config.yaml
image_size: 48
mlp_ratio: 4
batch_size: 256
lr_schedule: "cosine"
Rows from block 4, named by matrix and row number. Rows with one number belong to one neuron. Each number is 500 + 50 x the weight over its row's rms, rounded and kept within 0 to 999. All counts start at 0. Numbers have three digits each. After the name is the row's rms in percent of the matrix's.
# fc1: MLP up (model.blocks.4.mlp.fc1.weight, 1024x256), inputs 148-184
# fc2: MLP down (model.blocks.4.mlp.fc2.weight, 256x1024, transposed), outputs 148-184
fc1.99 094:456409568551522610536485502565484556471456444515557508521503476441442461469403518590512503569449564552490486490
fc1.100 110:487445598494523562543473488568495491479483506534535484479475492480429489476412504640592535566416543520472473480
fc1.101 087:406465538489521558594534479520489542442514476504528517525468483393476436453441540556511542523476585516513516534
fc1.102 104:441523432595533513529592503572519619432505455590527503466538511441534485544462551543574458473422514558539510565
fc1.103 095:426440547541509574484504526561477578429506437533520524513475485429461450457382474547527475531402578534533486554
fc1.104 108:494538525530466600528503470471475545507436443471499538505490408524457514483414498558514532586484492503426411464
fc1.105 101:481462555511482538541466470464423513473520506543572512442479455505452497468326497592482505554362508508525509500
fc1.106 094:484384493482553521525482519500527503355467506492454508524435444480501527450398505532475527520441560510448568461
fc1.107 102:446553483580490587499567494541506548472533449562525525445523448419513486478442540626494493502444525527534474465
fc1.108 106:465412590562524569554462481570566521380445494545548500493516498509492506506421574629559551524427557636457535470
fc1.109 098:486478445514502621465462509523497509602487431467554476497476474399450496491366468597489490528517597543523472434
fc1.110 104:457463497518431586506529485445495496559588475451492495550519489446485487518342508581505528559525576525505490481
fc1.111 100:423423503512519588580520488536472565489485444507575506527475500439484500476407512576571489530434624574519475515
fc1.112 092:466527532508547544488533483533549533443432492554499529481498461462464484506397520594573552546460540510481482510
fc1.113 093:443481547485498596507487512519451526522453457504528410532446431429457491495400442542462496584478555526434451433
fc1.114 094:482461530520526529538487475515466540403523486556531477506467463461433452455426517554494496582440590542455443476
fc1.115 085:490486584470557533506478525559490554572423479504494447506540479480510466497446473529462555594503519495431477457
fc1.116 115:439453495555555545489465472611544517395484504598518524475514500466488507529417541642547500517399573574549543496
fc1.117 094:500521575488558556505488542509443519571444464486481429546495507474486509522419407532483504569488532501444533476
fc1.118 100:433447581519532585525533499585487554467470401570552486500497518394488479500415490539548490550441553564537517567
fc1.119 101:490544475550534635506494486581514567415446441578528496458485476436499490461403519611551503509443602525479519511
fc1.120 101:403461560488486567499514502557521584465481462503551486532486455439465453468441509550509510542404554561498483537
fc1.121 099:459426562508465602485450474564503522492438438496473469468473458460481518451423480561447517504517549505432431474
fc1.122 100:428429541524492618480494512569503501440473421529548468553473437426444466462391493549507513608468569573481478495
fc1.123 100:496502515521498577463474521484504493572478490457496475565514561443484405502436472538602499573519556533456488433
fc1.124 107:478409477520463542515496450465489525436488484551565540487482413517476522425443519562429524499407542535509552502
fc1.125 114:511436594458501554517440490494482486478476508469489523573421419511401524435517433494430550612503556480416447431
fc1.126 092:424479471532478588475506535578555528520433463508567462498453426426429507485401465557472510557517562589486429525
fc1.127 106:488547459531512643496487457564519511424440513540520503478501489443418508472472521618566529507447558542499431492
fc1.128 094:456483509521498570476455483604536526377492470560484536448496431490438499492466533548451405491414498544553528496
fc1.129 103:457495504515393602480494489480447537559499441470494513547479379468461485462461454532474522564474497509427390457
fc1.130 096:490418488496505548507454497580524484471427481530580482499459418500392524451449522535458560573466553588421517484
fc1.131 096:435455571520509553556517503573508581449493390540543481518494469417496472472423510558545491568428590584516492529
fc1.132 113:431482397541409614468453491511519494532498467429573464569508418407417503511414493535456460524534518565500436463
fc1.133 104:441484527530501572521516520558455532453463457539539460485464466407457478475371513537521527558450597582482502523
fc1.134 130:479485564516494505504551450511494494504521463555488562492476568479417437435514498528588541590473473507493355576
fc1.135 100:476498568492457561491450560540509566504533469490515479578480379508460472487449491524459475530450537533541533473
fc1.136 094:463490452478442570534474528489531502562524496493527441538509396462543527496366468598482529580453574520461509461
fc1.137 100:380395594533514548505504525598479512444475438540573470515484503418490486496384529591558514551409558543552491533
fc1.138 093:481372533468512585497451546556544494349359489495478553548417458502479516466510478533485487489498564543494543494
fc1.139 093:459509532500477538500471487479502519457431455492519493481474415468473469462326473557462565589495561511424479457
fc1.140 095:485545558538423543479539429452506508445569513498488516452479424504450515466360493548530569565431511491457474449
fc1.141 104:372449546528498561463515495562494508415477449537534447523495473411456434496393472533512492537422568563514484546
fc1.142 087:403520495470452592497497528535454542527525465499528470493479457425482487476403488570444484532450548551526502538
fc1.143 090:368390541475473576568530547589523456442473470520526487509439503462481503439436568617552555517444512566483506591
fc1.144 082:407499505488452602495472499488441526569510417474549458536456442403488472459294466600496474555450523524488473502
fc1.145 098:446443515505594518527481540561449492480417477537525547465545566434511493517443501529544494486472598499551509606
fc1.146 096:384448533542514597555511497527493561475462386564575485513475482406447481500382545589535536518426594556515491529
fc1.147 108:450505487520417557472479528461548505538560506509548495519489381440444480483401517553463532530488554541522493481
fc1.148 103:469460498508509546521468502494414488526515482537524493508507494491488497489362515559476483516389573503540521540
fc1.149 106:425464533500516586526511512528462545479446423481560474533473473453471457480403478568512517577418569564452425538
fc1.150 096:460465538517535609473446465598481515527448410486533506520470421427438479476426427501437475578510537504445453463
fc1.151 117:518569407510461539483501478516417548558453427435499501522479520466485475470535449410506483523567493475471436471
fc1.152 122:520538503514447526550562487467520603529517455573545515560455391495396458440502479499521593584504518540504406499
fc1.153 098:457523514488531597461509529480521521508492471523496472469485439471487440518427532590499465506479556496545509472
fc1.154 095:467546515498571545460533505612514536391479514584463521485508457372533476531429502524550458507516532514519540467
fc1.155 089:407447526495555548549508540527493515461510486491536461478518502428475507495401506518520501554476575510501504567
fc1.156 112:417370580487477555507471496626579524330452478561573484492478426475425513454462513526499564512466535642466548487
fc1.157 103:486479612540449617516523485494441517523518450491547531542491452441442442471469523562574479519463524551521405485
fc1.158 094:515387458514529569626435457503543473355444489553566535504445428523373523424444546535434566526480543525465530445
fc1.159 097:430475540487520560459509529573516545428487431528536492466458404464447484472431466566493496551402567556498493502
fc1.160 120:417477506542523522479560565563479599472525463529541447507535525454498399515501526502526479501450522568544520587
fc1.161 105:443383559535499600465467477590551522419476488503525464514500479470469498499444540560519519523480548613456437484
fc1.162 106:483341520527519536516450479520428475489474515527579506481496474508454552464390455567454485516387527537543552492
fc1.163 097:445479515510534596526466499579494538481447432505508458521470456428496499473409471582477498545459571552452505466
fc1.164 114:404418551529513568555502504577509549477485412545541455521487522405474465472424479567535541587431584543509490543
fc1.165 086:405484456515464631487494490483515512534515467471518491509457466431412454451365474548495525531520569552452434465
fc1.166 094:464445497507481639505463459597496529511437464514514487506411428447380466415470492548452494569456482522462399514
fc1.167 102:492583415496477557490547483487521574539499447526463533450489399414485504480430517542472525518538527487413410483
fc1.168 088:455453531536560620466511510560506531543452439512545494508459504456436470497398468523474548568435535528485451511
fc1.169 096:456466424444430552541449510463508521543545509481501466496473486440490489433382517556514471518487583507530507496
fc1.170 099:437430584537508563508533509523511502461482405509532452501501505424476444468426524588574502548422577554481482538
fc1.171 092:455375568545538568557522483659523529390427477573529499494513498451464502488445498530520571517512575574439497502
fc1.172 103:486510585565469686469480481475446493581514451480509512465513494468459497520434542600567485482414504554508411471
fc1.173 108:426416511465381554470479559468467550553517460455551439595470390488472483477456444532430483581475522535485507532
fc1.174 101:431475527483476597473436535528464512544499438509530484553483388486448518514464427576431482610431507514495465473
fc1.175 105:442394646529469632502511492570544498365519489513551477515491485512385482479435551572588554540458535636495426457
fc1.176 115:418444514496489597540504489565465608457485365541574471525462443474437462456449485552507505564432571553492467543
fc1.177 089:428447561480515555486483555555449508556454451526523451568505467466485463573448424549466493603493506497489459482
fc1.178 104:467509488555442685432458479575501520534471431462493462552499488402396447478455500541508475540502540542481397452
fc1.179 099:459473611530429575481551476477524510490536440523511541523495455441429472468486521562517498532443501572477393551
fc1.180 113:454490416545463632472457496537498498530430453438547494577502484398474532510413529550477474491516555587507504437
fc1.181 100:439358621475577563559474511465474503455461511479542491567495544474510462494399533552573491539475606534502524434
fc1.182 093:439460548492486619501485502528489511467474483529510476498437407468444503468379493617455529524366520537498491477
fc1.183 103:460390437562512558431532461551542546392463461573575487545498449449423486484415513521521526537511596607463534488
fc1.184 106:493495524460595509573536549571454591497435506519506441527444558478527424484478435474552498543462511484479553601
fc1.185 118:391444533523488591554497523571508574466470438495567447521480496434459472462397510557514544549437549557476476511
fc1.186 104:505415638433558520657494547503483532534500482524539515567494520541511513496476506524541529599474549519501529547
fc1.187 092:457449610538573550481495545591508545460426434478499471546493503430469461518446415526500521556459554507456548495
fc1.188 088:426477477520503541573512499487487502454452469499546440474478520432428474477371582593527500495440559563533504545
fc1.189 092:415486559515477611469466457608450516522460429511524488552488408390437486464436463536501505581448525503468457507
fc1.190 102:384455500531490594508503476576488569485460433535554475483453472377461463461413481563520533525425550559485494524
fc1.191 096:472470470556526513470553482517476501390467491599532546467478489458507485540381515588493458499376539548524494542
fc1.192 110:486520522532404687474489453528535545462522416484515484484469406495329503419478525561481469526449503551503360468
fc1.193 091:552557392454420524440544500450517558556553491498465484471510381453495437495462408405436479504488502487501480460
fc1.194 099:491379470565540578460512476564551504415439462545614521503472493468433484499412537560545526547497615589500546456
fc1.195 090:437478482505485589433517523484477520587507452479502482507452440416475454469334440599478510552529560542461514477
fc1.196 098:469425556552513549510466483603558519377420456533525507488498458420480487472473515524542573545476573531437525456
fc1.197 109:423418651508568569661499428546468510442490447497564512583475583491499486470439561560603551571452516570456464514
fc1.198 095:449510513522538540568500531551434572419425446525512501459492514496485507482369514555555472543403541518548512555
fc1.199 097:444489455481475653443479488555500527509442429478530497498454445450433537456434490571463525528510528520446450468
fc1.200 095:555616448479489534466485532452526575564485494492499524440514462466485468496420419459507484468535542481515504482
fc1.201 115:502469536474538524507483504532520531458479446530516546515487403477488480488487474556494489578406532491505469492
fc1.202 099:408464504561502571479506509579539538484464441545516491496496515426478482501398491617511515513399562560517528504
fc1.203 085:494504495502511605522492493525547474501410456436565543461445501469489525469382547614492522520496592568500484526
fc1.204 106:418436521480411571497470536558527485456446474478576461572399420470486500417443532534496538512517556620503537527
fc1.205 091:437469516510483582503488498514458496518490444494538452537480457411457456439379500608500500550480560558468444511
fc1.206 106:442486517586480538485587488529455537482549483542531531475522549479546446538423615545600477486447537566532492563
fc1.207 099:435478525535518541525518507508471561491498434567518487509469486414464469449369500602503506558425578536525480521
fc1.208 100:503341612493534520512481530524444527448448505520503465449485553486515485489434453519473518565442530492509540527
fc1.209 088:436461563537504630427476495524474558584478457476503480506479454419451493493379448565480487563487533531468495506
fc1.210 093:436403468545516568473490471543513496463446439495588536511473493431457510496405499556476503559491592560472486504
fc1.211 100:469462500530581532524487483617543516449427509552609509478466530462464470516412514551541519515449566555525545523
fc1.212 104:434525524545500563518484510501450605516546444466531487580507460442519463491434488546480456551450560542593471543
fc1.213 093:456551520501552530448473527536503572530482477534492426494549446481520517477455430544437457528399487512532539522
fc1.214 098:479409461495468514532487511448508514492551506500519502508444423490504485476383472538447468525444597474551566539
fc1.215 107:428446590481460549455486528549522480503482472501501470439466448454453449473427473551534488490452517545542533562
fc1.216 090:446433521509488639498486516492473511479469451476519486532477521403437469494426482569493505585462550569504437505
fc1.217 102:395414506513507583491534513588492536458464404528535473492449489418415464450420499526528514558426571537460441529
fc1.218 094:477510526522478597462466479506479543531426439487518546564450392441475520505437452551452513552475508525469440460
fc1.219 096:457476491512522570508528531548506617469495447575547493528460462427441436476465501526494533567457572541492503549
fc1.220 094:437469442474413589533475537495477554416474455490489477496420462440485473418431514542470488485505592539521523492
fc1.221 091:522534554487512511502489497535534512556405516517519476457468444452487515449400464478486612571539564473400503449
fc1.222 089:414490469487463599501492482594525566505428413500543482547466406409398507479422465536454518558486564571456455480
fc1.223 106:433422593538523602528492492615543528367443503555549477483504453463471527483439525610577540486445562639479492474
fc1.224 109:487455515514553541502509483551472471478483433517502570572442459461427474505473432509448548645482519520434371512
fc1.225 103:456449522504472579504480476510461583531496455515544542591470388452429473463416471545454486584455535561462436477
fc1.226 096:428448532542511590533482501553520544484447470516586478528470476407465495503423552582487497544476610557492525535
fc1.227 107:482461536492524562548422480554517515421448485518504555430503448503552557475466504569447477487446543486520538461
fc1.228 098:414507530539487574500477483553467531516459440489530517548454493428474510451397451556479487589448561557454439486
fc1.229 111:460477565539484653509477488515575506430503510533564483443503457499405516456392564636551542509388541617489463449
fc1.230 105:417451527510489542476565468544482562450520443543549532542455436433414427468447458546494538616408534533483401547
fc1.231 100:445524416538525528459566518525444590469504464566506536467505510412480484524429512526510473505391521531521561562
fc1.232 094:467469519542522589570522493494514539452489457531561482507491455406476493468364529572537539536465604568496490553
fc1.233 095:446511481513497594514501507527443534473501453508522459492446457413484492428388494592481479533440596546500524486
fc1.234 100:431345547504493538543472484620551509388437500593572493445464442485412484435470561536478538502442566644484541509
fc1.235 096:442459494502549577567553546543488576505484395541535480511486484460454454470419500531548524597395582549522508591
fc1.236 100:452586517475574536517449513450434529598509453494506444565539475482523500530372431570484481534445506483546531459
fc1.237 103:453434560552562570526500479563478512522486442541560481533479494429465471478393523541500479585449566557496463523
fc1.238 101:424428541501509584521512510537507557504514444511568479576465493435446500447406516572496521536461579597514474475
fc1.239 091:472510488498454611460494458534441536584485462512541524545462442404401488428381494532476540575514535534439398473
fc1.240 104:454432520531499598527529534568464549494490435528562476545456468430441459485376479542470529561423560530494480517
fc1.241 100:423465531528506611495524509560502572518466447523545490554442453400434485453434479511475518564473582568505439513
fc1.242 099:400437574508560550509578519577515554388477445549528496547481502422455405498444490553563513565419549548494456539
fc1.243 092:488399462532543517477505480537537539464455447510575507498465463473461501484441495563511537532490601602480493495
fc1.244 096:424436552517505539510524522580536571449528460597513485494530490443495423524474538545551502511388557568553527596
fc1.245 110:452461480567512533573487496502392536525466458491561482555464513461500507492457509495496507503449526475547523570
fc1.246 107:435497512537520579476486482658509546384489461601487514475509488413491486504464512568522464516408549541524475515
fc1.247 104:482485510558557514487522502608526547377453495584513522441542524422501440490469492532535478527409524518516512564
fc1.248 105:439410559452525531506518534549487531493499478523500491550431435489433434480473437518463521592428532505499481561
fc1.249 094:471535516559484638467562491493538510488517494500555508469516419457413448467397542566616547480463567618494473472
fc1.250 108:466605449533515624475434495555475531496434427510502548475502457471487555507502502576454500491458461505497451473
fc1.251 100:532540396469437484500547525513554611391482494508474541489427373480459488435464439489426551504485581500461521443
fc2.99 063:523502491531493569538493465419472472508508511492568532462488463500413588459421543551461511531449513568487462518
fc2.100 119:491486584545575564574561401504475482489478474569528546466512573505484500488403583643630626533430519525439475498
fc2.101 059:512425591560561487512532452482452432502490431498494578520559582503505554549549543492549464485437447511551488579
fc2.102 097:472435558497552494448459528521535405557491541445460449505557554441529440557449423529448490568497478506477565470
fc2.103 059:456447577477415572515463482473511484489572510445579520486411522490405497403543584504519466423498504565575500476
fc2.104 130:502472498574546560517542427554518409460450494572545580478506489401445523496478511579586603585539541590411447510
fc2.105 108:482444602553560560558463445530447428540493506546526522485581513556528580556439520569546538546409495535496541511
fc2.106 108:517471421481475547492515533497509599499474406458540496566508469420502456474474488546478490532560573549455496503
fc2.107 128:579421482517508498411508475452534358475450527509428546409521530430531535518492493601492546492493468474472546482
fc2.108 109:520437463556622499487531435555549410438378518599515539463552593443543488573492554557551588502482528567482508576
fc2.109 097:471475433508474569444542545410495499557566481434507493557552517432486459549421481596524502621534542578478475458
fc2.110 153:483405465521505478455513526423539436545538501415478488560593512412591422600413477554484534578570565512476529447
fc2.111 053:514471458479531537489543518482474603498473408501505506533550518452532490552486502557560505511481542487554505583
fc2.112 106:579504459506589539540588463536502464476417479635540587455434553426478491457479542587605588504486524517460504562
fc2.113 102:447548524520508546512549505556517590452495422515459550536514429460494446491544488508572506541525552564461439543
fc2.114 099:539408600511630462533508441590469472411420465572521548483469586505499512507576477462504531529443454483455521551
fc2.115 104:554490518512539487534570486535489458508481499556443558497456500460488469472582480491595564568525508493417460503
fc2.116 110:543483465504600520488564478546530427479402557618516491441550560456554501566440516598585587507504534517428547543
fc2.117 106:536464580521534527536531486535479438506497495573449577448519527504525512496519507580582522557437488493470492547
fc2.118 087:497484600563524503557524382506443463569502465536508552477510585571469580521547588557618544460417406531523454605
fc2.119 095:516472442493552562503512508525521379445376507543548558448486553333500484488471533579538564475532526558482541582
fc2.120 053:574422582494492512489464496566562439418455516506507558468441487471452523492612492466437454421517468535482512483
fc2.121 104:486411547568612519514510443553512445440425468596523531465546512424494502530481469596507547581466514564428514521
fc2.122 061:492454463523505573481525502521531518459426472511495493520517499413493409514441519565548525563496635575475484504
fc2.123 176:561502576488524475577590455429496514456549537543510521486505564564537531486438566510613593504538493478438518458
fc2.124 116:522477496475513527547557503482534563480493517542575460497461441487443467437438518556567544500456588545472526477
fc2.125 122:453572426547471469494534523522516557499559529544534478505553517503553433553539553432558473393518530544612509588
fc2.126 085:520443474515490552497504521533446529414457382575528511532470473429450452462498460523471514555443523543460423564
fc2.127 129:533509479527602564486543473596567430388390548634528527434483533385476517501461519601588575501506538552480524533
fc2.128 105:542452535494480516456559486436557447494531566519484495476530494492492551515429535633517520528473487544447520444
fc2.129 108:495501508545487568489521504515526530484512463486523504532537465444433465532508452580521485606516487583431431482
fc2.130 111:537425509602583526494474424559522402499404491576565580498553571472500578560508545582527566464455497568528502556
fc2.131 078:493409596574564491573477366579532394464459455549556557479489569529448580527567580558570604496419480538500471562
fc2.132 143:451426560591558575429450467474463376510495481437496552520566566481469542601481499564473485572454432551523468484
fc2.133 064:412443517502489551514500518494467504527544483427566489569491551489444471492413517604547522533481553544562507521
fc2.134 139:603555414464501527475472549515452441526471563552524503530504471499510605566417448487440441454495545454575494467
fc2.135 090:537465513557559545447507546510520507499472527510495472525588511477503472585462480540494463597480513559464526481
fc2.136 133:488403513538532483455550520453536426561517482435446498524624566424573430599444496579547539589546513519446513525
fc2.137 062:506528619504419604532489467483485564509482505518559526494465420558406529394432532545560562512451556564473490475
fc2.138 094:502421515505493559439478516513547459457475504472540528508492508447407504485532531568509487493519473578516499490
fc2.139 110:477456452597522550532538396497524441495480476492581601501527497436465521490454569598551580537532553611482470509
fc2.140 119:475515563543490520491458449487520477477552556484470532389546448502503502495466497519536492474467500482541528474
fc2.141 067:530446623525481509552439417501459475511485456572526554499440433569431597417586548490461546458460444544478509456
fc2.142 081:490434598560523534456468474560429508468493395501508547546534467474451528510543451485442461551429476580475460533
fc2.143 079:491478484507456571533543505531498507492503491554587529528499439500416484461434539538583559563515567613477460495
fc2.144 068:481374520555501504462531523472452488507517470464505494583584548466518469583421449529510511603458532581459512489
fc2.145 084:546535548421471563467503521511550479502450590531480465444421492491466508413439544542543552483497554476456529487
fc2.146 062:514492479521469608480481453531527513477437456518583516523465473393368464472520519563572547521539525607513455466
fc2.147 130:601403507496454443454537502410533420557507492501515581536486445480442516486618465487404536543576471532461484515
fc2.148 106:529467560506457541515564528412503488577536508461522475517549515511519492524350540599572549522530550520470522446
fc2.149 058:529556363520468572448547515493547560495430480562563516502494491405454430476432478507553497460565590578463461490
fc2.150 092:475488558531620551488487522596512553420399423528487485522503517399488464532510398527487491559484511520465503487
fc2.151 142:531446586462386436566507471469488493544593545566495493463464430670505516429520533507469511454384506461480497479
fc2.152 087:551525456532504403499515463440496523525538498500485537462515495552530567494656471415451556486475406422544475547
fc2.153 097:455445598477497525476536536516453568511539458460455481523531533489500431524456466526542438588415492510505484539
fc2.154 121:578478546559513514516512402439518441464513506500531590509519440492457566504497477537472574535526483518443468402
fc2.155 066:456531436544428580493516519436489584519568490503541521547570452466518452544422506592514421510478530604569479525
fc2.156 144:522436458523504544479504460532587422420408539544567519476479515444463498471466565555510607506554569608427519433
fc2.157 135:586522434509439516449591469478582511470472540532551513492428456454399470423496500481507629558598536570370447414
fc2.158 103:535468579549605564533467394540529382437359507554561571477487552437468585493454513554594608509531528537457508449
fc2.159 073:419373627552531519426520514565481486456501447459443500544563554498516534582519473564506446519399452522537531536
fc2.160 123:548469509553482505458625520496538566527546493627505519506578484484519439521532501543538501522498490587469483550
fc2.161 109:482390585536569468504527451552547456425475525560536454502463525489444506504515490547502613630477475565404508489
fc2.162 105:563416621514523539545500472477462446551478511472595520575504530588469554504475481541515599535508505566423500470
fc2.163 069:514453536511590511436535501504513453512416517501452468456563583475500497573479465538524495513486406508441541537
fc2.164 077:497498567587546465556513397514471451579497467519485543489530576577495593532584577539579550500479413515542483558
fc2.165 081:525412528460539469461589588469498514475539526496506436530524535476532434579443424512477491604463556515480572494
fc2.166 099:532481499479558534447534557520596475447454552525490442482458511405484432510462457541516488545534552525470514493
fc2.167 123:572487436570490503449551440472529454480483452508525609479519484409496545508560509553511557515550488528482465516
fc2.168 063:585540441490448571484524565454462542544488441542519581505503455511479492460528506489475483442501530515528441547
fc2.169 133:528455475436517449492524547428522474534531511416471470561506514443546417546436437499495550626613591441425527419
fc2.170 061:474399549576610505549530499609524473496414451533509501469494607474494524521499580537627569495434467537522523613
fc2.171 094:546439523481588517554468484527582471487424557504554449491472515444488475488427453516512571604528580532430560438
fc2.172 120:563504419539434512425667484468516501490523515547513561496491528437449460508553528500544575523618435587409433514
fc2.173 117:540404567526466512412528532440533470535539504426453499515530476496460464519506470549481513590512468536442497459
fc2.174 102:537441561515525504421565544483549453498491517526420493506557522452506475556523451566497496580511476524421503480
fc2.175 135:482453495526528538458544451543591414390458567581484489438504509410472437497413557578572596530531592580416507428
fc2.176 074:550379537463498471498562529498473512491440490588503508492483531519488537464555445525469539540455434527417550571
fc2.177 083:572437575543561497491556489528490464502467442532466563515511523469478501519591465528551522577458445538437480537
fc2.178 116:470507539541630526471555518564528482416472550581486463482516590425469470553411486600571531567450485517515505531
fc2.179 131:607499437529438479404632466469560515493481504557516553469464475452412469457579489478486602534564453569407445469
fc2.180 129:513434580544629562425442495495515354487441487436490550532556569418486534606446459585501515581499483508485522490
fc2.181 122:482365537441501472472487567497545425480488505449456473515525553449582465523481499546486478498510527498520615486
fc2.182 083:453414540543540533500466515555475495427492444534505544502529473446477469507516476530503455581427499556474487544
fc2.183 094:568496494550515541575503416443505528512518503506598531524474488557425526483498553496477598553510547568446456406
fc2.184 125:420406524472509506478446529567451428549486440464403527511539597463562525539571510545483440516428427474500525550
fc2.185 041:589532548453524539549510512468538555507476508566538466466464537529472609503400526539521459481450492531530562480
fc2.186 114:535485435498441476459548525479515450531522434463424533499558556415609482530538516536503517514576456451462491521
fc2.187 090:613511539520566510479540492573534489443382496567492522459453526442459488474536478527570552543489497499430482499
fc2.188 077:477491485520459565528518503471467567504513444496565527549557450503478517514466499548536483578493561585484467496
fc2.189 076:499464543536560567457520533572461522415487415564541501522492491405481490506480413518498490578394511578454478533
fc2.190 065:468352580485516540526465486539498474430468450420554539547465491486425519466504469558525520528444513564471541478
fc2.191 092:542449598446466506528491485429542500559557521430546488570492492586477506470479482516442515547480513534468514444
fc2.192 133:525515476530401555395600491476555505447527536534507528481478455436388432451495516516520529538571485582436441453
fc2.193 139:582512410481502461527509506430435500515525413421500609536517477475548566521572444462442465484565465441535506505
fc2.194 093:590477511547539516564520429442525492514486554513590538556492497544431521508532523485523617556497530574452457457
fc2.195 077:496409506511498502452569558470479520523570493484482471577562542466508431585425403540469472621467546541474521456
fc2.196 100:603458484545623506529549437493520442502357519565561560454484538468470516490472491586541628562463505533427536495
fc2.197 166:547439492447532450581534500427476488562517407479509551509455579507542516461573513523491567547500445454498505588
fc2.198 085:449485555538479619497492521525523548484471468461597507538507498495430472495408520567540512515467559634522508480
fc2.199 086:480453466524518540401510567571534480421467463514492493530519502360471417556540409479477442600515508539458503561
fc2.200 148:584555394510464498555541461441526482491503494486561600522488481505495571460541531494531568482604526507477479498
fc2.201 111:546436577517550494459515522598504488459447451554401520476518557457530456537667464503485468555482408499445478552
fc2.202 077:510419568501502555491514464469505454533466538442570451533468506544405523463436491544468567544489471592422534424
fc2.203 091:512483476504482574487524506490528512461502489525562537533484432442405518488409509567476569587514574579406457432
fc2.204 119:556433512544467535451452481493585432500476525497584511502487461491429538467474515577444565549549504598450504393
fc2.205 062:489411549494471510458558541504459537488555497513510453544553548498501478563384456512509510622437544546477475505
fc2.206 119:500395554481457484463510536409537404542565536409465479507582532489575498547444509572500513498516489506518583471
fc2.207 054:525496538468474541576509484466467501540548455476540584527492538543489569468464583565550543439464518497541527577
fc2.208 103:493407579458500515471444560616559527380455501493452499495471495386520411481559500459515497433540578499545552462
fc2.209 067:486413510586554494471559511520454510424426447546484503510590541490520554568435430532516523563404505551475514545
fc2.210 088:569495476554472558539529425432482504527504473557589596505468482520408543442443551562502576551468526556435436509
fc2.211 097:539500460543548547575539425486480482502450462586573599513490530551482559469518581552533602479478476579502457566
fc2.212 075:430489435527471565426489570519534519428482562406556500556578466416481452564424468511460449534512567589513506477
fc2.213 117:584463491450554500520517513472486457537431501515475524505509528497549550506482443565526545543540493459416541494
fc2.214 091:486451521458384500497520528427484567551575477497519451525495443535470485463416495560450511566452563531458487491
fc2.215 115:510443506498417523540542449463439529462593431513504606503462464522444532427552553527500478481514466538503447505
fc2.216 059:472438542458492563516584532511463534467528456491586534542444533467401447443526484538543546614484486598482461525
fc2.217 057:498481523499550578497575500610506546386446449574460493482489543460432447468503531551605564539449538556485460532
fc2.218 087:520468515524561555498566525571511505411421495586497504482537485435537489566462477543581496560482536551421516498
fc2.219 077:455389601542567488425429467594498423475476440517457520525550554460496523587592471533469448492418451528533499558
fc2.220 088:520429441488476458452534548501498572489479439471537482580469445393440438508492431460416499598493544553466493525
fc2.221 121:563528405559473473521545426458536437519543562488548611452511505466482493485536552494565560466570483529559489508
fc2.222 073:442410516522586544472460543597524472416467509546484476538528548434495506549440459540424463548387548533540527543
fc2.223 122:500444467531588525486550461571555436420396525601526511477511541415491464538460557572587608545519562591421505526
fc2.224 115:538438544514626500490482520566509491468412483569480508471529532463498470540502427579564543599428488469442534534
fc2.225 079:487462556524549546429500568556577468459426495487450482509588560388572456571488479558550468527541536524464550504
fc2.226 050:533514479512445522489482464415447495603541500467558544492553508542525570560516533536542445472500467540574487488
fc2.227 131:510414481510605520461503522575532386423366493516446528448556612381584486568518492538532485505523483520482571561
fc2.228 063:464462459457536511461560626551493588444505486521464436506545487407522428546493495529549393532492526493536506504
fc2.229 134:565487478550591509481554416569554423462409532634503548416539541454506538542479567576584576457512499553472499506
fc2.230 095:572447590499562487495502510583531511428443481566482523487435469506425510452667421494458555603487429512431478486
fc2.231 088:436475562506421570453500519466540520540540498377525473598538488543482496512411500567508513532500523588492499485
fc2.232 067:477516491529452561537534499412450568508516443493540573512572531555519520550443592583587507485433527564534522536
fc2.233 082:422423567524499542480498521530463566451512429452513527576505508476485449519462415531503489579417545565491480504
fc2.234 122:510458443539522531506517396529564440460437544535559523466527513474523540505382573585552600493519586584449518450
fc2.235 084:539457549541609442543561410523475470548445428590517541474501581517504564548610511518575556514435435494495491611
fc2.236 095:475508523532543585524551514511477516552457464506520512454607541461555462536452506571615489466483500575478527578
fc2.237 062:489532398516445603442543551449527531528527538555490477479493464412462414435405496562542506493524577562504429488
fc2.238 058:506411564486519462474518551510488485473511493479465465489507545493540516538494472482481478544416486462531588537
fc2.239 087:496466507468569493430518586555535525415464549515466427505455521402465439535470395467511484610473544513477518482
fc2.240 060:510518494518484565486551558525512536393485512582509540478506469484478508465480534559537496515428550537524452543
fc2.241 057:494442553541568551449526557525498572382465470551491462527480537422477409520468442458548510557451567556446509517
fc2.242 066:525486592488520533528446436462490516561487387546483536470420508547416579419585557588529542490439451481516441545
fc2.243 083:613488527549575502577480413458519476534459492528590571505421486569400589463549511510423579507485512528502455462
fc2.244 096:487401556545452522435575484545545502457507493571479509466557496475503457492492537544501492473444469592473518542
fc2.245 112:527537432453428538461544670500543596476489492503525470535458468443455446464548468456481475512542539536507511554
fc2.246 118:508423558529537508461519457552537409456467519571472491485515501460502543520467473608502568591463494533411493447
fc2.247 094:501452605559420542412462459507539514536513525447482508556534401544414521495524504461427467496467472567472478446
fc2.248 103:564424563511500491450539474575511497474460467593466548503459511472413510464651497506480504540460408544460459573
fc2.249 131:567514403499462522474643454482554496435502487607483610487465481398479440459521555532585577502593527556413434520
fc2.250 122:534508527496517591404531527568503423486413496572437493458553561396530544538498509573612460439532449488492518523
fc2.251 134:544463456506545432510552509574494485511396411537543543509462518439484537477607421482501566544533438504454514613